Rows from block 5 of the audio encoder of a small contrastive audio-text model, named by matrix and row number. Rows with one number belong to one neuron. Each number is 200 + 20 x the weight over its row's rms, rounded and kept within 0 to 999. All counts start at 0. After the name is the row's rms in percent of the matrix's.
After each neuron's rows are labels from the 100 clips, of 14976, where the neuron reaches its highest value: "peak on" is the class under the peak. Only what is clearly more common there than usual is listed. The data: synthesized solo parts of chorales (CocoChorales).
# fc1: MLP up (encoder.blocks.5.mlp.fc1.weight, 2304x384), inputs 256-319
# fc2: MLP down (encoder.blocks.5.mlp.fc2.weight, 384x2304, transposed), outputs 256-319

fc1.478,065,178,180,219,183,164,221,176,189,235,202,194,194,217,200,225,239,202,218,171,216,188,195,192,221,214,187,210,207,256,194,230,207,189,209,205,203,200,212,200,243,228,186,194,183,241,201,223,177,195,188,218,175,230,198,217,207,223,170,225,208,170,218,210,174
fc2.478,055,203,195,184,208,191,217,205,208,223,213,184,193,216,183,223,194,193,191,186,221,216,205,196,187,228,231,208,216,242,234,179,200,196,177,184,174,194,217,201,194,217,143,215,201,190,174,204,184,192,178,233,205,231,165,207,198,210,218,236,183,170,206,198,178
peak on: D#3

fc1.52,069,191,193,197,201,207,236,222,186,209,205,165,185,238,196,239,198,194,185,242,190,179,230,205,194,201,210,212,198,211,190,216,221,200,210,221,183,205,190,221,223,194,184,198,190,201,205,185,203,212,193,214,216,199,200,206,167,215,215,192,180,191,175,213,214
fc2.52,062,223,178,221,195,197,195,187,209,185,197,214,174,179,170,189,188,201,169,215,200,197,244,213,162,199,232,177,217,213,244,199,217,177,192,182,193,182,184,229,224,178,175,202,207,185,231,196,238,189,205,213,199,191,200,196,198,177,213,218,172,187,197,183,197
peak on: D#3

fc1.323,079,202,164,193,228,220,192,174,179,203,147,206,183,204,223,169,202,219,166,193,209,207,179,211,181,186,194,198,172,196,222,217,199,173,183,216,181,243,199,233,226,196,176,187,177,197,241,231,226,186,232,207,205,191,144,198,190,198,165,191,172,188,212,193,210
fc2.323,077,196,172,214,206,207,210,171,222,229,186,225,193,218,216,168,174,211,201,206,240,206,181,217,170,196,189,204,198,194,226,243,217,184,161,194,190,240,201,215,230,235,222,182,237,208,221,222,207,186,231,192,176,174,174,221,190,206,181,188,172,225,211,204,185
peak on: F4

fc1.577,064,240,189,163,223,226,208,176,165,225,177,207,199,240,215,171,221,205,180,203,193,197,212,206,193,204,202,204,171,224,219,214,180,186,205,195,245,185,202,223,229,193,202,176,195,208,216,192,198,203,207,193,198,177,208,184,179,195,232,198,236,200,192,193,192
fc2.577,060,247,227,205,211,225,196,197,216,209,173,216,213,256,193,182,191,218,235,211,206,248,208,191,219,208,192,230,204,207,203,190,206,176,195,224,221,184,234,209,193,170,208,216,173,213,212,226,182,190,201,214,214,199,205,205,212,187,219,193,214,234,208,194,182
peak on: silence

fc1.186,094,170,203,225,201,184,220,238,179,194,207,209,205,224,173,186,214,187,226,199,159,204,199,191,188,210,195,165,187,196,202,186,196,176,208,197,205,207,220,208,223,190,196,198,184,227,179,223,172,222,200,201,193,231,221,233,210,214,236,223,198,202,218,194,173
fc2.186,095,199,218,217,195,176,207,196,195,221,212,211,196,213,171,202,232,191,225,204,223,216,198,160,189,205,196,179,237,223,217,182,177,176,199,215,227,182,211,225,226,223,183,194,193,241,179,208,176,191,188,199,209,229,215,240,202,220,231,248,183,217,196,204,174
peak on: D#3; A#3

fc1.479,082,190,175,227,162,161,237,186,241,213,193,185,202,222,211,210,207,183,233,164,180,172,180,178,194,195,203,226,202,200,212,210,204,204,169,194,199,229,174,200,209,206,206,217,180,186,206,242,190,212,198,191,196,191,197,169,187,196,215,193,161,195,234,161,180
fc2.479,070,226,201,188,171,183,189,170,211,192,172,188,188,187,190,198,163,198,190,151,202,209,192,211,194,182,156,181,194,177,228,160,246,178,173,181,186,198,199,203,222,220,173,222,199,184,212,222,180,194,214,197,190,200,160,205,213,212,227,226,181,165,232,188,179
peak on: D#3

fc1.168,120,182,180,219,188,185,176,217,166,182,238,194,215,185,180,232,209,206,183,182,215,227,223,235,188,211,192,150,187,249,224,199,232,188,211,209,192,185,214,231,203,200,187,191,222,213,216,217,216,230,196,182,234,199,215,232,175,188,222,196,187,182,187,195,199
fc2.168,117,180,175,213,176,165,186,204,212,227,198,210,239,183,199,219,181,203,185,208,200,190,211,222,185,198,220,202,200,215,216,162,220,203,182,181,172,197,188,222,211,189,198,196,216,200,190,186,165,243,169,212,191,213,227,225,176,186,198,208,180,188,210,186,225
peak on: E4

fc1.406,065,185,228,178,233,204,234,166,228,208,211,233,160,200,224,196,185,192,193,214,209,226,177,175,183,181,236,178,213,168,241,174,233,196,214,230,231,215,181,208,176,201,210,202,216,238,185,229,187,212,193,203,185,213,197,188,226,186,191,198,204,194,194,179,199
fc2.406,052,221,210,195,190,199,202,179,202,214,207,208,178,222,228,206,179,238,181,220,195,222,182,175,190,216,195,179,252,163,218,195,201,207,220,258,211,200,187,161,175,238,216,195,212,202,182,235,237,210,221,213,184,234,187,165,208,217,210,168,245,203,192,225,219
peak on: silence

fc1.218,077,247,221,215,225,210,235,232,146,183,216,177,218,160,221,217,166,209,201,188,220,214,214,200,200,209,187,196,153,191,212,221,206,216,199,209,173,207,172,210,205,203,190,209,197,174,150,193,209,198,199,212,223,191,217,189,169,199,188,191,219,178,204,232,195
fc2.218,075,235,230,214,209,177,173,227,196,177,217,213,213,158,205,229,184,156,193,203,230,189,207,192,190,177,209,187,181,163,211,190,235,206,213,206,167,169,181,247,182,188,185,167,200,210,171,196,199,183,199,240,180,188,197,216,186,186,171,201,211,173,168,179,172
peak on: C#4; C#5

fc1.684,100,214,157,185,202,194,208,186,205,199,192,189,224,215,181,178,219,209,175,259,199,199,235,192,161,175,179,190,217,227,173,205,203,236,148,235,183,187,215,189,185,189,218,206,208,200,168,180,224,221,193,192,194,225,180,228,227,203,193,195,225,199,185,222,203
fc2.684,094,204,185,170,214,216,239,201,188,201,204,211,241,204,223,212,219,213,180,247,220,236,241,196,177,188,226,255,191,224,188,203,188,222,186,198,211,166,225,177,190,208,197,180,197,176,208,198,235,201,226,173,188,193,191,220,222,198,193,194,221,200,193,209,217
peak on: F4; F5

fc1.68,121,200,163,213,208,230,190,164,165,229,226,229,192,172,229,176,174,195,219,186,200,201,198,223,167,210,186,201,188,198,213,252,180,159,202,191,202,257,210,217,218,190,208,198,182,172,210,190,179,148,197,194,197,214,185,214,159,208,208,195,193,194,197,189,202
fc2.68,120,195,191,226,220,221,175,156,177,243,215,215,199,182,206,198,157,203,175,200,203,190,210,222,191,208,202,191,228,201,227,246,185,181,187,195,235,225,210,189,205,205,194,201,189,191,207,192,186,157,204,191,202,218,144,212,205,196,207,179,200,165,200,187,189
peak on: F4

fc1.46,081,177,174,150,207,193,186,164,224,186,194,196,221,198,228,179,207,212,228,199,231,138,218,206,190,199,178,201,184,199,211,219,193,198,194,195,206,157,168,225,210,217,195,190,212,218,207,175,208,173,227,205,201,184,213,189,200,205,190,182,182,188,192,195,163
fc2.46,080,189,202,188,215,223,177,164,200,199,212,214,237,224,230,180,220,234,216,203,208,179,234,220,186,201,190,216,216,209,206,182,218,212,199,214,243,190,187,213,198,190,188,200,226,203,220,224,203,170,203,195,186,186,206,220,203,196,155,215,190,177,228,186,181
peak on: E4

fc1.542,059,209,185,221,228,196,203,187,217,188,194,195,207,178,191,191,241,180,200,203,262,210,242,203,196,188,222,184,178,216,185,187,215,224,200,232,184,206,184,206,203,142,202,210,201,222,218,226,186,222,182,206,203,174,227,185,210,199,230,171,224,200,236,220,165
fc2.542,055,208,201,183,222,183,199,210,210,206,210,168,211,194,203,192,213,200,182,232,252,213,220,184,187,192,163,194,174,185,185,163,193,218,212,198,176,154,188,219,187,147,200,195,197,178,218,211,192,227,179,184,207,177,204,161,218,181,200,212,209,197,211,217,209
peak on: F4

fc1.623,095,212,181,180,205,199,203,225,228,190,199,203,238,174,247,184,190,171,192,197,191,202,208,216,238,192,198,178,192,196,172,176,186,215,190,200,161,195,197,232,155,200,203,196,213,193,212,167,217,207,223,198,215,209,146,174,177,205,181,206,236,201,196,190,247
fc2.623,106,203,191,183,182,194,163,213,198,182,190,194,230,150,187,156,204,180,172,210,226,234,215,224,232,192,179,203,213,192,181,157,190,171,182,209,165,179,211,235,196,231,205,178,215,190,167,180,218,186,221,205,184,223,169,188,145,213,207,200,230,228,191,193,218
peak on: F4; D#4

fc1.658,108,214,223,180,192,186,213,169,178,187,188,196,177,203,199,207,210,213,207,227,182,218,216,215,203,210,179,194,167,199,185,221,200,173,209,209,218,182,204,191,218,234,246,198,185,183,198,198,193,206,190,205,178,158,199,186,198,204,231,192,201,216,173,193,176
fc2.658,100,217,236,186,188,179,228,178,171,227,205,193,215,195,180,197,219,188,224,198,228,242,230,235,205,192,213,242,199,181,181,208,199,174,215,232,204,190,182,198,200,227,232,182,164,204,200,210,163,191,223,209,195,190,198,203,217,172,247,188,211,193,193,162,178
peak on: silence

fc1.420,139,194,223,234,185,220,204,216,197,205,214,179,175,173,159,194,206,204,207,223,170,185,191,232,226,193,229,207,170,199,221,211,201,203,218,178,216,200,204,196,172,195,201,193,212,166,245,187,214,212,207,186,232,186,163,222,193,213,226,229,210,184,171,225,159
fc2.420,130,195,237,216,184,207,173,211,210,226,234,169,146,215,183,217,232,171,242,223,189,182,200,202,206,174,226,222,180,180,217,193,191,203,183,183,201,189,203,215,178,235,231,212,198,199,198,170,256,215,201,222,221,214,177,224,200,210,192,240,200,185,177,235,193
peak on: E4

fc1.524,101,200,242,203,204,230,198,188,200,169,218,179,226,177,210,163,187,211,228,232,180,196,208,195,174,198,187,162,222,201,170,223,214,182,190,199,183,215,194,174,219,220,217,154,182,191,204,196,179,198,230,173,189,178,215,242,221,195,222,214,199,210,200,259,205
fc2.524,111,188,200,198,189,227,165,179,217,183,199,191,213,203,217,205,202,235,227,231,189,209,235,164,170,196,190,169,221,176,166,228,179,194,183,206,205,186,165,205,196,211,204,151,201,179,205,209,201,189,204,199,212,192,187,218,193,197,194,217,188,222,199,240,190
peak on: E4

fc1.589,087,245,193,228,174,221,192,172,266,219,193,186,172,185,229,219,200,194,177,235,235,238,213,181,217,217,206,206,205,192,208,172,218,217,181,186,184,209,183,200,181,158,188,212,166,222,186,220,199,190,174,215,205,172,217,196,215,187,187,194,217,198,232,222,181
fc2.589,097,228,200,223,179,189,183,183,234,209,219,173,214,188,221,212,221,205,193,232,203,196,228,198,189,203,195,195,171,151,189,191,223,212,210,217,201,198,150,199,199,191,199,211,176,175,215,243,165,196,216,248,193,178,180,197,204,209,193,206,180,155,248,218,174
peak on: C#4

fc1.565,173,180,180,234,177,228,189,206,204,177,188,191,181,131,183,220,239,184,191,198,198,232,202,244,194,208,225,187,207,182,239,176,199,193,206,174,176,176,186,205,208,224,225,219,206,180,182,179,201,203,183,199,191,184,190,197,203,167,207,191,221,163,180,190,173
fc2.565,156,217,213,228,158,186,173,197,204,179,217,156,185,159,190,224,228,204,213,238,176,203,221,223,193,194,245,194,165,162,213,177,176,236,203,215,171,186,139,180,180,247,207,199,191,198,189,180,204,236,191,211,178,197,200,204,213,189,173,225,219,152,199,177,184
peak on: F4

fc1.656,101,213,217,226,201,204,224,197,241,188,174,159,217,196,240,240,211,186,189,203,243,216,184,217,237,175,211,212,190,213,209,174,178,204,198,233,217,220,209,232,193,218,168,216,193,206,159,222,184,186,193,186,203,205,194,198,193,204,193,180,217,197,203,189,176
fc2.656,105,190,211,221,152,187,202,188,198,169,192,170,226,204,230,238,226,205,190,201,269,201,188,218,190,162,200,193,171,210,202,138,206,202,210,198,186,183,225,216,215,215,138,240,223,185,192,217,214,186,227,176,191,207,193,204,190,178,215,168,218,212,169,198,200
peak on: D#3

fc1.368,077,216,209,232,220,229,206,181,209,174,220,220,213,170,192,222,180,216,223,230,186,188,186,211,207,167,219,176,210,180,205,179,204,183,186,220,199,223,211,229,209,201,218,143,169,216,163,183,189,208,182,170,229,207,211,180,191,185,198,177,210,231,176,192,188
fc2.368,076,192,215,175,167,210,203,187,205,193,189,204,200,177,201,208,186,209,245,215,208,200,212,186,177,193,205,160,190,184,182,200,179,204,194,230,229,189,188,234,205,230,187,175,177,216,203,221,192,196,191,221,212,185,189,184,222,175,210,183,199,254,216,200,190
peak on: silence

fc1.129,112,233,231,225,200,232,171,194,260,197,200,184,184,213,200,186,212,194,217,191,229,202,202,178,204,195,192,246,224,213,220,164,235,168,208,200,207,194,179,178,204,171,256,212,195,223,193,197,207,175,213,189,197,211,172,225,211,226,211,221,166,169,227,170,194
fc2.129,118,194,211,187,182,210,191,196,226,221,204,213,151,216,199,203,219,214,239,203,200,182,212,185,200,181,195,198,216,214,196,174,247,178,180,196,205,221,176,185,221,191,222,209,213,182,208,195,191,179,194,199,184,191,168,198,206,243,189,197,163,182,232,176,174
peak on: E4