A small contrastive audio-text model, trained from scratch: log mel input.
Rows from block 6 of the audio encoder, named by matrix and row number. Rows with one number belong to one neuron. Each number is 128 + 32 x the weight over the matrix's rms, rounded and kept within 0 to 255. All counts start at 0.
# fc1: MLP up (encoder.blocks.6.mlp.fc1.weight, 2304x384), inputs 312-350
# fc2: MLP down (encoder.blocks.6.mlp.fc2.weight, 384x2304, transposed), outputs 312-350
fc1.1448 [105 110 129 153 151 116 110 122 103 116 159  94 126 144 133 134 112 140 132 123 114 120 101 148 119 110 123 122 132 123 147 148 155 124 109 100 143 141 122]
fc1.1449 [100 109  95 186 155 129  78  78 177  84 118 110 150  66 155  75  97  45  49 184 120 178 141 152 110 206 117  74  83 201 129 153 140 134 185 141 134  54 122]
fc1.1450 [125 142 131 168 144 120 130 105 107 132 119 110 130 108 136 147 131 127 130 106 131 100 136 130  88 134 145 116 119 110 139 136 113 135 139 105 143 110 136]
fc1.1451 [ 61 195 184 159  77 152 237  41 162  40 187 109  31  99 167  42 167 108 171 151 154 148 222  85  61 185 109 133  51  94 191  79  81 146 143 225  28  89 204]
fc1.1452 [166 143 154 117 161 130 128 154 178 122 141 106 101 156  74 166 156 113  96 131 125 120 133  88 147 117 130 117 146  95 133  99 143 128  84  55 167 126  59]
fc1.1453 [105  94 138 215 124  75 112 127 149  90 153 155 142 167 114 162 110 114 120 148 133  42 143 166 134 122  96  93 154 208  99 104 164 115 117  73  95  77 127]
fc1.1454 [103 131 113 161 128 165 166 119 188 149  96 109 156 153 139  92 134 126 157 123 116 157 124 119 169 103 140 115 140 138 108  74 103 126  79 133 143  86 129]
fc1.1455 [100 156 118 120 138 126 151 132 151 153 138 137 134  92 136  98 140 108 130 134 102 130 159 105 112 150 121 142 125 120 127 117 127 106 148 113 134 141 135]
fc1.1456 [151 149 146 123 166 106  42  86  67 130 145  98  57  45  92 127 124 100  67 118 130 186  69 141 170 150  43  91 254 124 168 194 131 178 187  49  49 168  88]
fc1.1457 [142  62 147 155 122 141  88 120 146  91 104 140 101 140 172 124 148 125 170  99 176  71  76 130  90 119  89 121  99 122 151  99 145 150  95 109 108 123 167]
fc1.1458 [136 128 118 140 142  99 156 142 132 117 188 200 136 186 151 172 166 133  92 162 161 144 110 144 143 183 162  54 139 124 136  94 142  90 159 133 138 164 148]
fc1.1459 [123 106 143 148 137 108 143 106 179 111 130 128 116 118 134  94 197 171 126 190 106 131 142 105 105 140 145 126  57 167 138 122  79 124  95 134 174 160 125]
fc1.1460 [115 124 159 130 100 158 111 126 118  91 113 131 138 144 115 136 115 141 140 126 118 131  98 103 158 149 138  79 139 137 162 134 122 168 118 124 120 130 113]
fc1.1461 [160 130 142  86  89 152 136 141 120 170 133 174 157 114 107 131 144 147 180 111 144 152 111 163 114 101 130  94 137 126 136 171  97 112 122 126 139 124 119]
fc1.1462 [123 170 200 142 160 104 107 177 182 147 112 110 136 149 106 136  86 124 104 120 141 151 110 129 161 156  92 138 173 105 180 162 101 137 121 146 132  94 134]
fc1.1463 [134 184 174 119  65  67 176 114 110  96 155 172 133 145  87 169 105 119 141 126 126 137 111 107 164  91 117 123 109 140  91  83 139 162 136 140 107 171 134]
fc1.1464 [175  76 113   2 161 143  89 149 157 130 111 105 142 151 111 110 158 127 167 151 171  24  76 232 163  48 125 227  99 158 123 107  38  49 164 111 115 156 134]
fc1.1465 [150  99 158 126 114 128 131  73 109 190  96 131 154 107 106 157 124 150 169 146 148 131  67 119 133  95 106 124 135 144 120 113 129  92 124 105 189 137  96]
fc1.1466 [162 129  74  89 119 194 142 171 105 128 142 133 119  89 172 138 167 123 189 100 102 156 165  89 136 107 132 153  86 181 105 133 171 101 140 148 137 132 153]
fc1.1467 [148  84 153 116 160 158 158 144 143 131  94 124  89 115 166 142 108 181 185 131 201  91 146 144 157 125 112 178 124 157 130 156  91 138 122  64 107 200 163]
fc1.1468 [127 210 141 119 158 175 180 164  93 179  90  65 223 138 129  85 181 142 141 175 188  71 196 159 192 233 210 217 243  84 189 204 101 111 167   0  53 149 185]
fc1.1469 [200  95 147 139 153 104 138 177 135 121 154 122 124 156 149 123 125 146 194 116  87  76 147  38  65 150 148 118 149  91 157  85 121 111 129 142  87 109  88]
fc1.1470 [147 104 128 108  87 124  90 179 130 144  82 154 122 109 210  97  87 147 150  84  87 116 111  97 171 136 199 146 118 140 155 106 142 118  67 109 190 104 139]
fc1.1471 [136 141  85  98  83  57 132  67  57 179 113 136 121 103 185  53 143  98 122 138 111 149  94 126 137 113 110 187 215 145 127 116  88 137 112  98  81 170 112]
fc1.1472 [ 98  91  94 107  95 114 151 166 125 161 142 124 117 188  69 114 114  93 133 194 107  51 122 120 114 124 148 125  83 164 146  70 124  89 153 165 167 119 169]
fc1.1473 [123  82 166 116 107 154  97 111  84 125 166 153 136 157 121 195 131  88 135  92 157 137 166 122  64 143 133 110 162 129 107 139 162 123 126  86 131 125 155]
fc1.1474 [109 112 183 153 180 108 143 139 150 208  82 139 167 155  37 113 148 138 111 140 130 108  73 213 135  79  86 146 107 118 149 162 158 157 153 141  70 108 164]
fc1.1475 [138 134  87 165 118 136 150 136 105  92 160  77 165 108 140 119 125 114 141 134 117 118 113 107 120 142 141 128 156 133 116 132 123 164 175 119 116 142 126]
fc1.1476 [ 87  77 128 169 179 144 136  92 143 122 177 148 145 181  96  82  78 175 109 135 132 108  59 139 147  79  95 124 144 104 131 127 150 156  92 103  92 156 147]
fc1.1477 [126 107 109  89 107 126 111 112 145 143 111 187 118 188 116  99 108 170 143 111 187 141 138  96  93 125 117 100 130 139  74  99 144 138 104  96 144 157 144]
fc1.1478 [140 118 157 128 132  71 149  65 189 191  65 175 116 127 125 180 111 148 102 121 149 145  92 126 153 160 140 122  96 104 125 125  69 115 111 126 175 131 120]
fc1.1479 [123 120 157  72 135 166  97  78 135  80 143 103 100 110  94 148 167 165 102 134 107  90 125 136 148 138  98 160 194 127  97 108 139  90 124  85 100 168  82]
fc1.1480 [103 162 127 107 109 118 151 107  97 154 100 144 134 164 139 164  93 163  79  61  79 149 149 125 173 118 145 179  64 135 102 151 132 123 136  67 149 127 164]
fc1.1481 [ 90 112 119 147  98 115 159 112 116  90 126 128 150  82 129  97 123 144 103 123 113 159 148 149 103 103 101 155 128 120 149  83 106 143  91 114 149  86 103]
fc1.1482 [100 136 141 114 129 115 171 136  96 124 152 122 145 125 129 145 165 111  92 116 129 112 124 114 136 134 123 139  97 131 140 142 123 109 142 110 109 129 139]
fc1.1483 [119  89 110 131 115 181 157  81 110 146 158 124 141 138 116 118 112 126 121 124 178 175 110 118 174 130  99 100  98 134  92 112  97 190 149 145 136 135 104]
fc1.1484 [105 133 105  92 132 144 140 145 153 127 117 101 107 108 155 146 100 124 120 140 143 108 146 145 146 153 156 149 124  93 122 103 161 115 129 149 139  89 145]
fc1.1485 [115 118 145 135 125 116 129 135 162  97 132 133 140 123  95 156 192 120 106 208 109 122 103 111 138 135 118  93 173 163 125 120  94 109  62 189 121 103 145]
fc1.1486 [113 113 144 101 127 135 131 133 123 109 149  86 103 104 119 122 147 107 131 124 145 138 154 143 104 122 130 144 131 107 154 103 136 140 114 153 124 116 120]
fc2.1448 [117 125 144 155 132 123 128 136 134 128 135 110 124 132 126 127 134 110 145 131 144 110 112 117 113 121 117 142 132 142 117 111 137 128 128 116 137 140 125]
fc2.1449 [ 66 177  93 208 182 109  52  51 158 138 115  50 114  68  99 138 135  71  16 114 145 213 141 161  88 187  56 151 158 192  74 111 100 122 199 145  83  82  67]
fc2.1450 [118  97 158 144 157 100  86 108 137 148 118 121  70 104  95 115 142 125 163  93 131 167 112 127 106 127 140  97 112 123 119 131 147 138 150 121 143 110 104]
fc2.1451 [ 61 225 191 216  62 165 161 129 213  91 192  62 111  56 119 133 214 112 155  40 126 197 178  93  72 156  95 154  96 162 208 110  61 116 149 151  92 144 164]
fc2.1452 [147 154 156 126 178 154  43 196 152  98  97 101  93 138 115 144 127 159 158 105 119 125 129 166 147 154 155  88 181 139 113  76 121 115 121  89 131  94  76]
fc2.1453 [ 78 130 108 192 165 123 146 112 115  95  93 124 136 138 117 116 105 131 102  94  99 115 171 161 150 123 126  98 167 203  98 124  87 114  76 125 119 139 114]
fc2.1454 [143 128 129 148 175 177 160 103 171  98  97 111 139 155 113 126 103  87 167 170 124 117  60  98 170 150 162 157 165 207 129  81  96 112  86 135 119  67 143]
fc2.1455 [127 142 142 121 150 143 145 148 149 116 143 139 118 128 145 106 141  80 130 100 136 131 145 119 123 106 139 137 148 131 125 128 155 104 139 118 142 122 104]
fc2.1456 [145  83  98 179 150 173   0  56 106 255 104 161  97  63 153 113 100 106  38  75  78 116 123 162 209 129  63  94 233 242  82 125 124 159 114  39  82 160 120]
fc2.1457 [138  97 112 164 152 143 126 128 123 123 115 106  78 152 152 153 128  97 246  68 145  49 124 132 115  89 131 116 130 118 105  93 137 150 142 163 143 168 147]
fc2.1458 [138 166  96 147 186 109 144 123 158 120 151 118 143 148 179 172 131 118  88 144 123 145 102 142 124 156 144  67 137 181 133  98 144  94 155 120 134 127 138]
fc2.1459 [138 103 119 136 171 154 104 151 156  98 114 127  86  96 144 146 191 131 123 125 125 168 114 130  91 115 114 120  71 207 128 101 117 160  86 124 124 134 121]
fc2.1460 [148 108 170 123 102 135 130 155 125 106 126 104 153 134 126 127 118 149 152 123 124 109 138 109 110 145 170 100 100 121 116 130 143 154 123 161 125 106 118]
fc2.1461 [111 178 134 135 134 135 127 131 106 163 146 144 154 126 130 104 121 121 144 110 162 140  96 146 115 132 151 123 146 170 103 121 137 102 124 141 165 122 101]
fc2.1462 [ 95 136 126 141 192 112  92 136 162 154 140 126 152 175 136 164 100 128 108  71 156 135 132 163 156 149 143 137 132 126 112 121 114 134 137 144 136  99 132]
fc2.1463 [140 158 129 101 107  92 128 126 113  78 143 190 125 136  88 158  95 139 118 110  99 119  88 106 152  97  99  77  78 179 118  86 142 129 112 134 122 165 138]
fc2.1464 [136 114 117  98 171 185  91 204 148  86 118 113 135 135 188 107 166  80 233 135 158  79 138 175 190 106 134 183 111 222 102  91 103 115 124 189 117 106 153]
fc2.1465 [133 120 159 108 111  88 120  95  76 150 105 143 130 108 122 177 142 155 121 115 110 135  90  91 103  70 108 106 126 160 104  99 139 128 120 151 154 106  91]
fc2.1466 [136 138  81 145 135 213 125 158 102 122 129 131 160 102 175 137 131 116 200 104 110 145 140 122 122 112 109 118  77 140 128 142 181 109 143 155 125 144 185]
fc2.1467 [120 121 114 164 174 150 133 136 119 129  72 121 130 150 136  87 117 184 152  92 203  73 111 167  90 147 109 223  96 165 171  73  87 172 104 118 123 206 137]
fc2.1468 [153 172 227  94 212 169  30 255 104 159  67  32 164 154 157  78 175  89 114 198 100 123 171 212 174 187 189 166 138  43 185 174  84 141 126  47  67  55 100]
fc2.1469 [122 101 154 172 112 147 111 131 166 122 146 118  77  68 144 112 117 114 203 134 151 100 141  87  80 117 155 132 147 113 166 116 119 172 139 151  96 133  80]
fc2.1470 [168 113 123  93 149  87 108 129  99  97  86 139 178 128 162  67 101 141 137  96  52  61 144  76 179  95 218 110 143 172 107 104 150 124 105  94 198 141 141]
fc2.1471 [157  90  75  97  72 147 109 104 113 169 106 155 123 146 158  98 155 124 108 194 184 140  80 135 136 147 130 110 185 127 103 115 115 144 141  89  75 140 129]
fc2.1472 [145 106  94  99  51 149 120 122  66 108 118  97 122 140  99 126 139  68 187 159 131  89 170 144  99  77 182  61  73 219 129  54  83 112 118 199 133 116 163]
fc2.1473 [146  47 147  95  90 142  93 132 108  92 222 128 129 139  86 183 151  70 182  97 124 151 163  95 104  81 148 103 197  46 138 136 150  91  83 160  92 181 130]
fc2.1474 [100 114 156 160 208  90 134 105  81 166  86 202 172 109  82 137 167 139  76 134 143  97  77 164 127  73  73  93 143 106  85 159 111 111 164 118  95 121 148]
fc2.1475 [104 117 114 139 123 139 112 124 123  87 153 114 126  83 131  97 131 136 134 111 102 128 108 128 131 123 137 115 137 152 119 128 171 112 125 127 135 153 133]
fc2.1476 [114 116 134 197 206 141 101  94 156 138 128 174 166 160  77  81 121 188 154 133 155  89  60 149 118 105 124 115 113 152  39 129 151 170 125 127 102 124 178]
fc2.1477 [157 155  81  96 128 152  63 138  87 119 157 177 132 160 119 132 127 156 122  90 159 147 121 127 124 101 160 142 120 154  72  76  97 181 120 121 176 122 112]
fc2.1478 [125 115 118 134 138 110 149  69 150 151  82 153 129 138 102  97  89 124 117 108 145 127 110 161 116 149 130 137  98 161  88 139 121 146 130 144 125 117 114]
fc2.1479 [105 161 169  80  95 154 133  97 105  69  88 112 106 152 164  97 204 144 177 129 135 108 114 138 149 150 142 112 196 126  67 107 150 118 137 140 110 141  98]
fc2.1480 [122 162 153 111  66 217 151  83 124 144 149 176 173 151  92 168  96 152  70  25 105 176 183 184 184 134 164 141  64 116 112 132 147 173 101 171  92  95 108]
fc2.1481 [ 73  90 128 109 140 165 107 117 160  96 103 105 149  97  81 146 136 135 131 107 117 141 119 102 112 133 189 132 113 146 134 121 116 110  88 108  80 120  92]
fc2.1482 [126 139 136 127  72 126 102 123 129 118 144 112 143  93 141 142 142 129 115 123 119 188 137 114 114 133  97 140 141 135 157 148 154  97 135 116 103 127 132]
fc2.1483 [112 120 145 153  91 119 131  77 101 122 159 109  80 107 113 123  90 148 114 103 110 153 117  88 133 125  98 100  85 133 114 128 143 155 112 144 142 125 109]
fc2.1484 [156 153 142 108 140 138  97 117 140 117 100 131 127  86 135 117  88 131 130 129  93 125 134 150 148 104 140 122  97 136 128 138 166 115 144 158 125 105 144]
fc2.1485 [ 80 136 175 109 115 157 145 137 165  61 160 164 129 134 105 118 181 101 135 168 102 151 108 122  85 178  90 103 133 192 129  79 125 132  66 176 118 124 128]
fc2.1486 [ 97 111 143 133 135 140 144 145 140 114 151  96 113 112 131 142 131 140 136 139 151 126 153 129 116 130 107 134 111 120 146 115 134 129 127 148 138  95 134]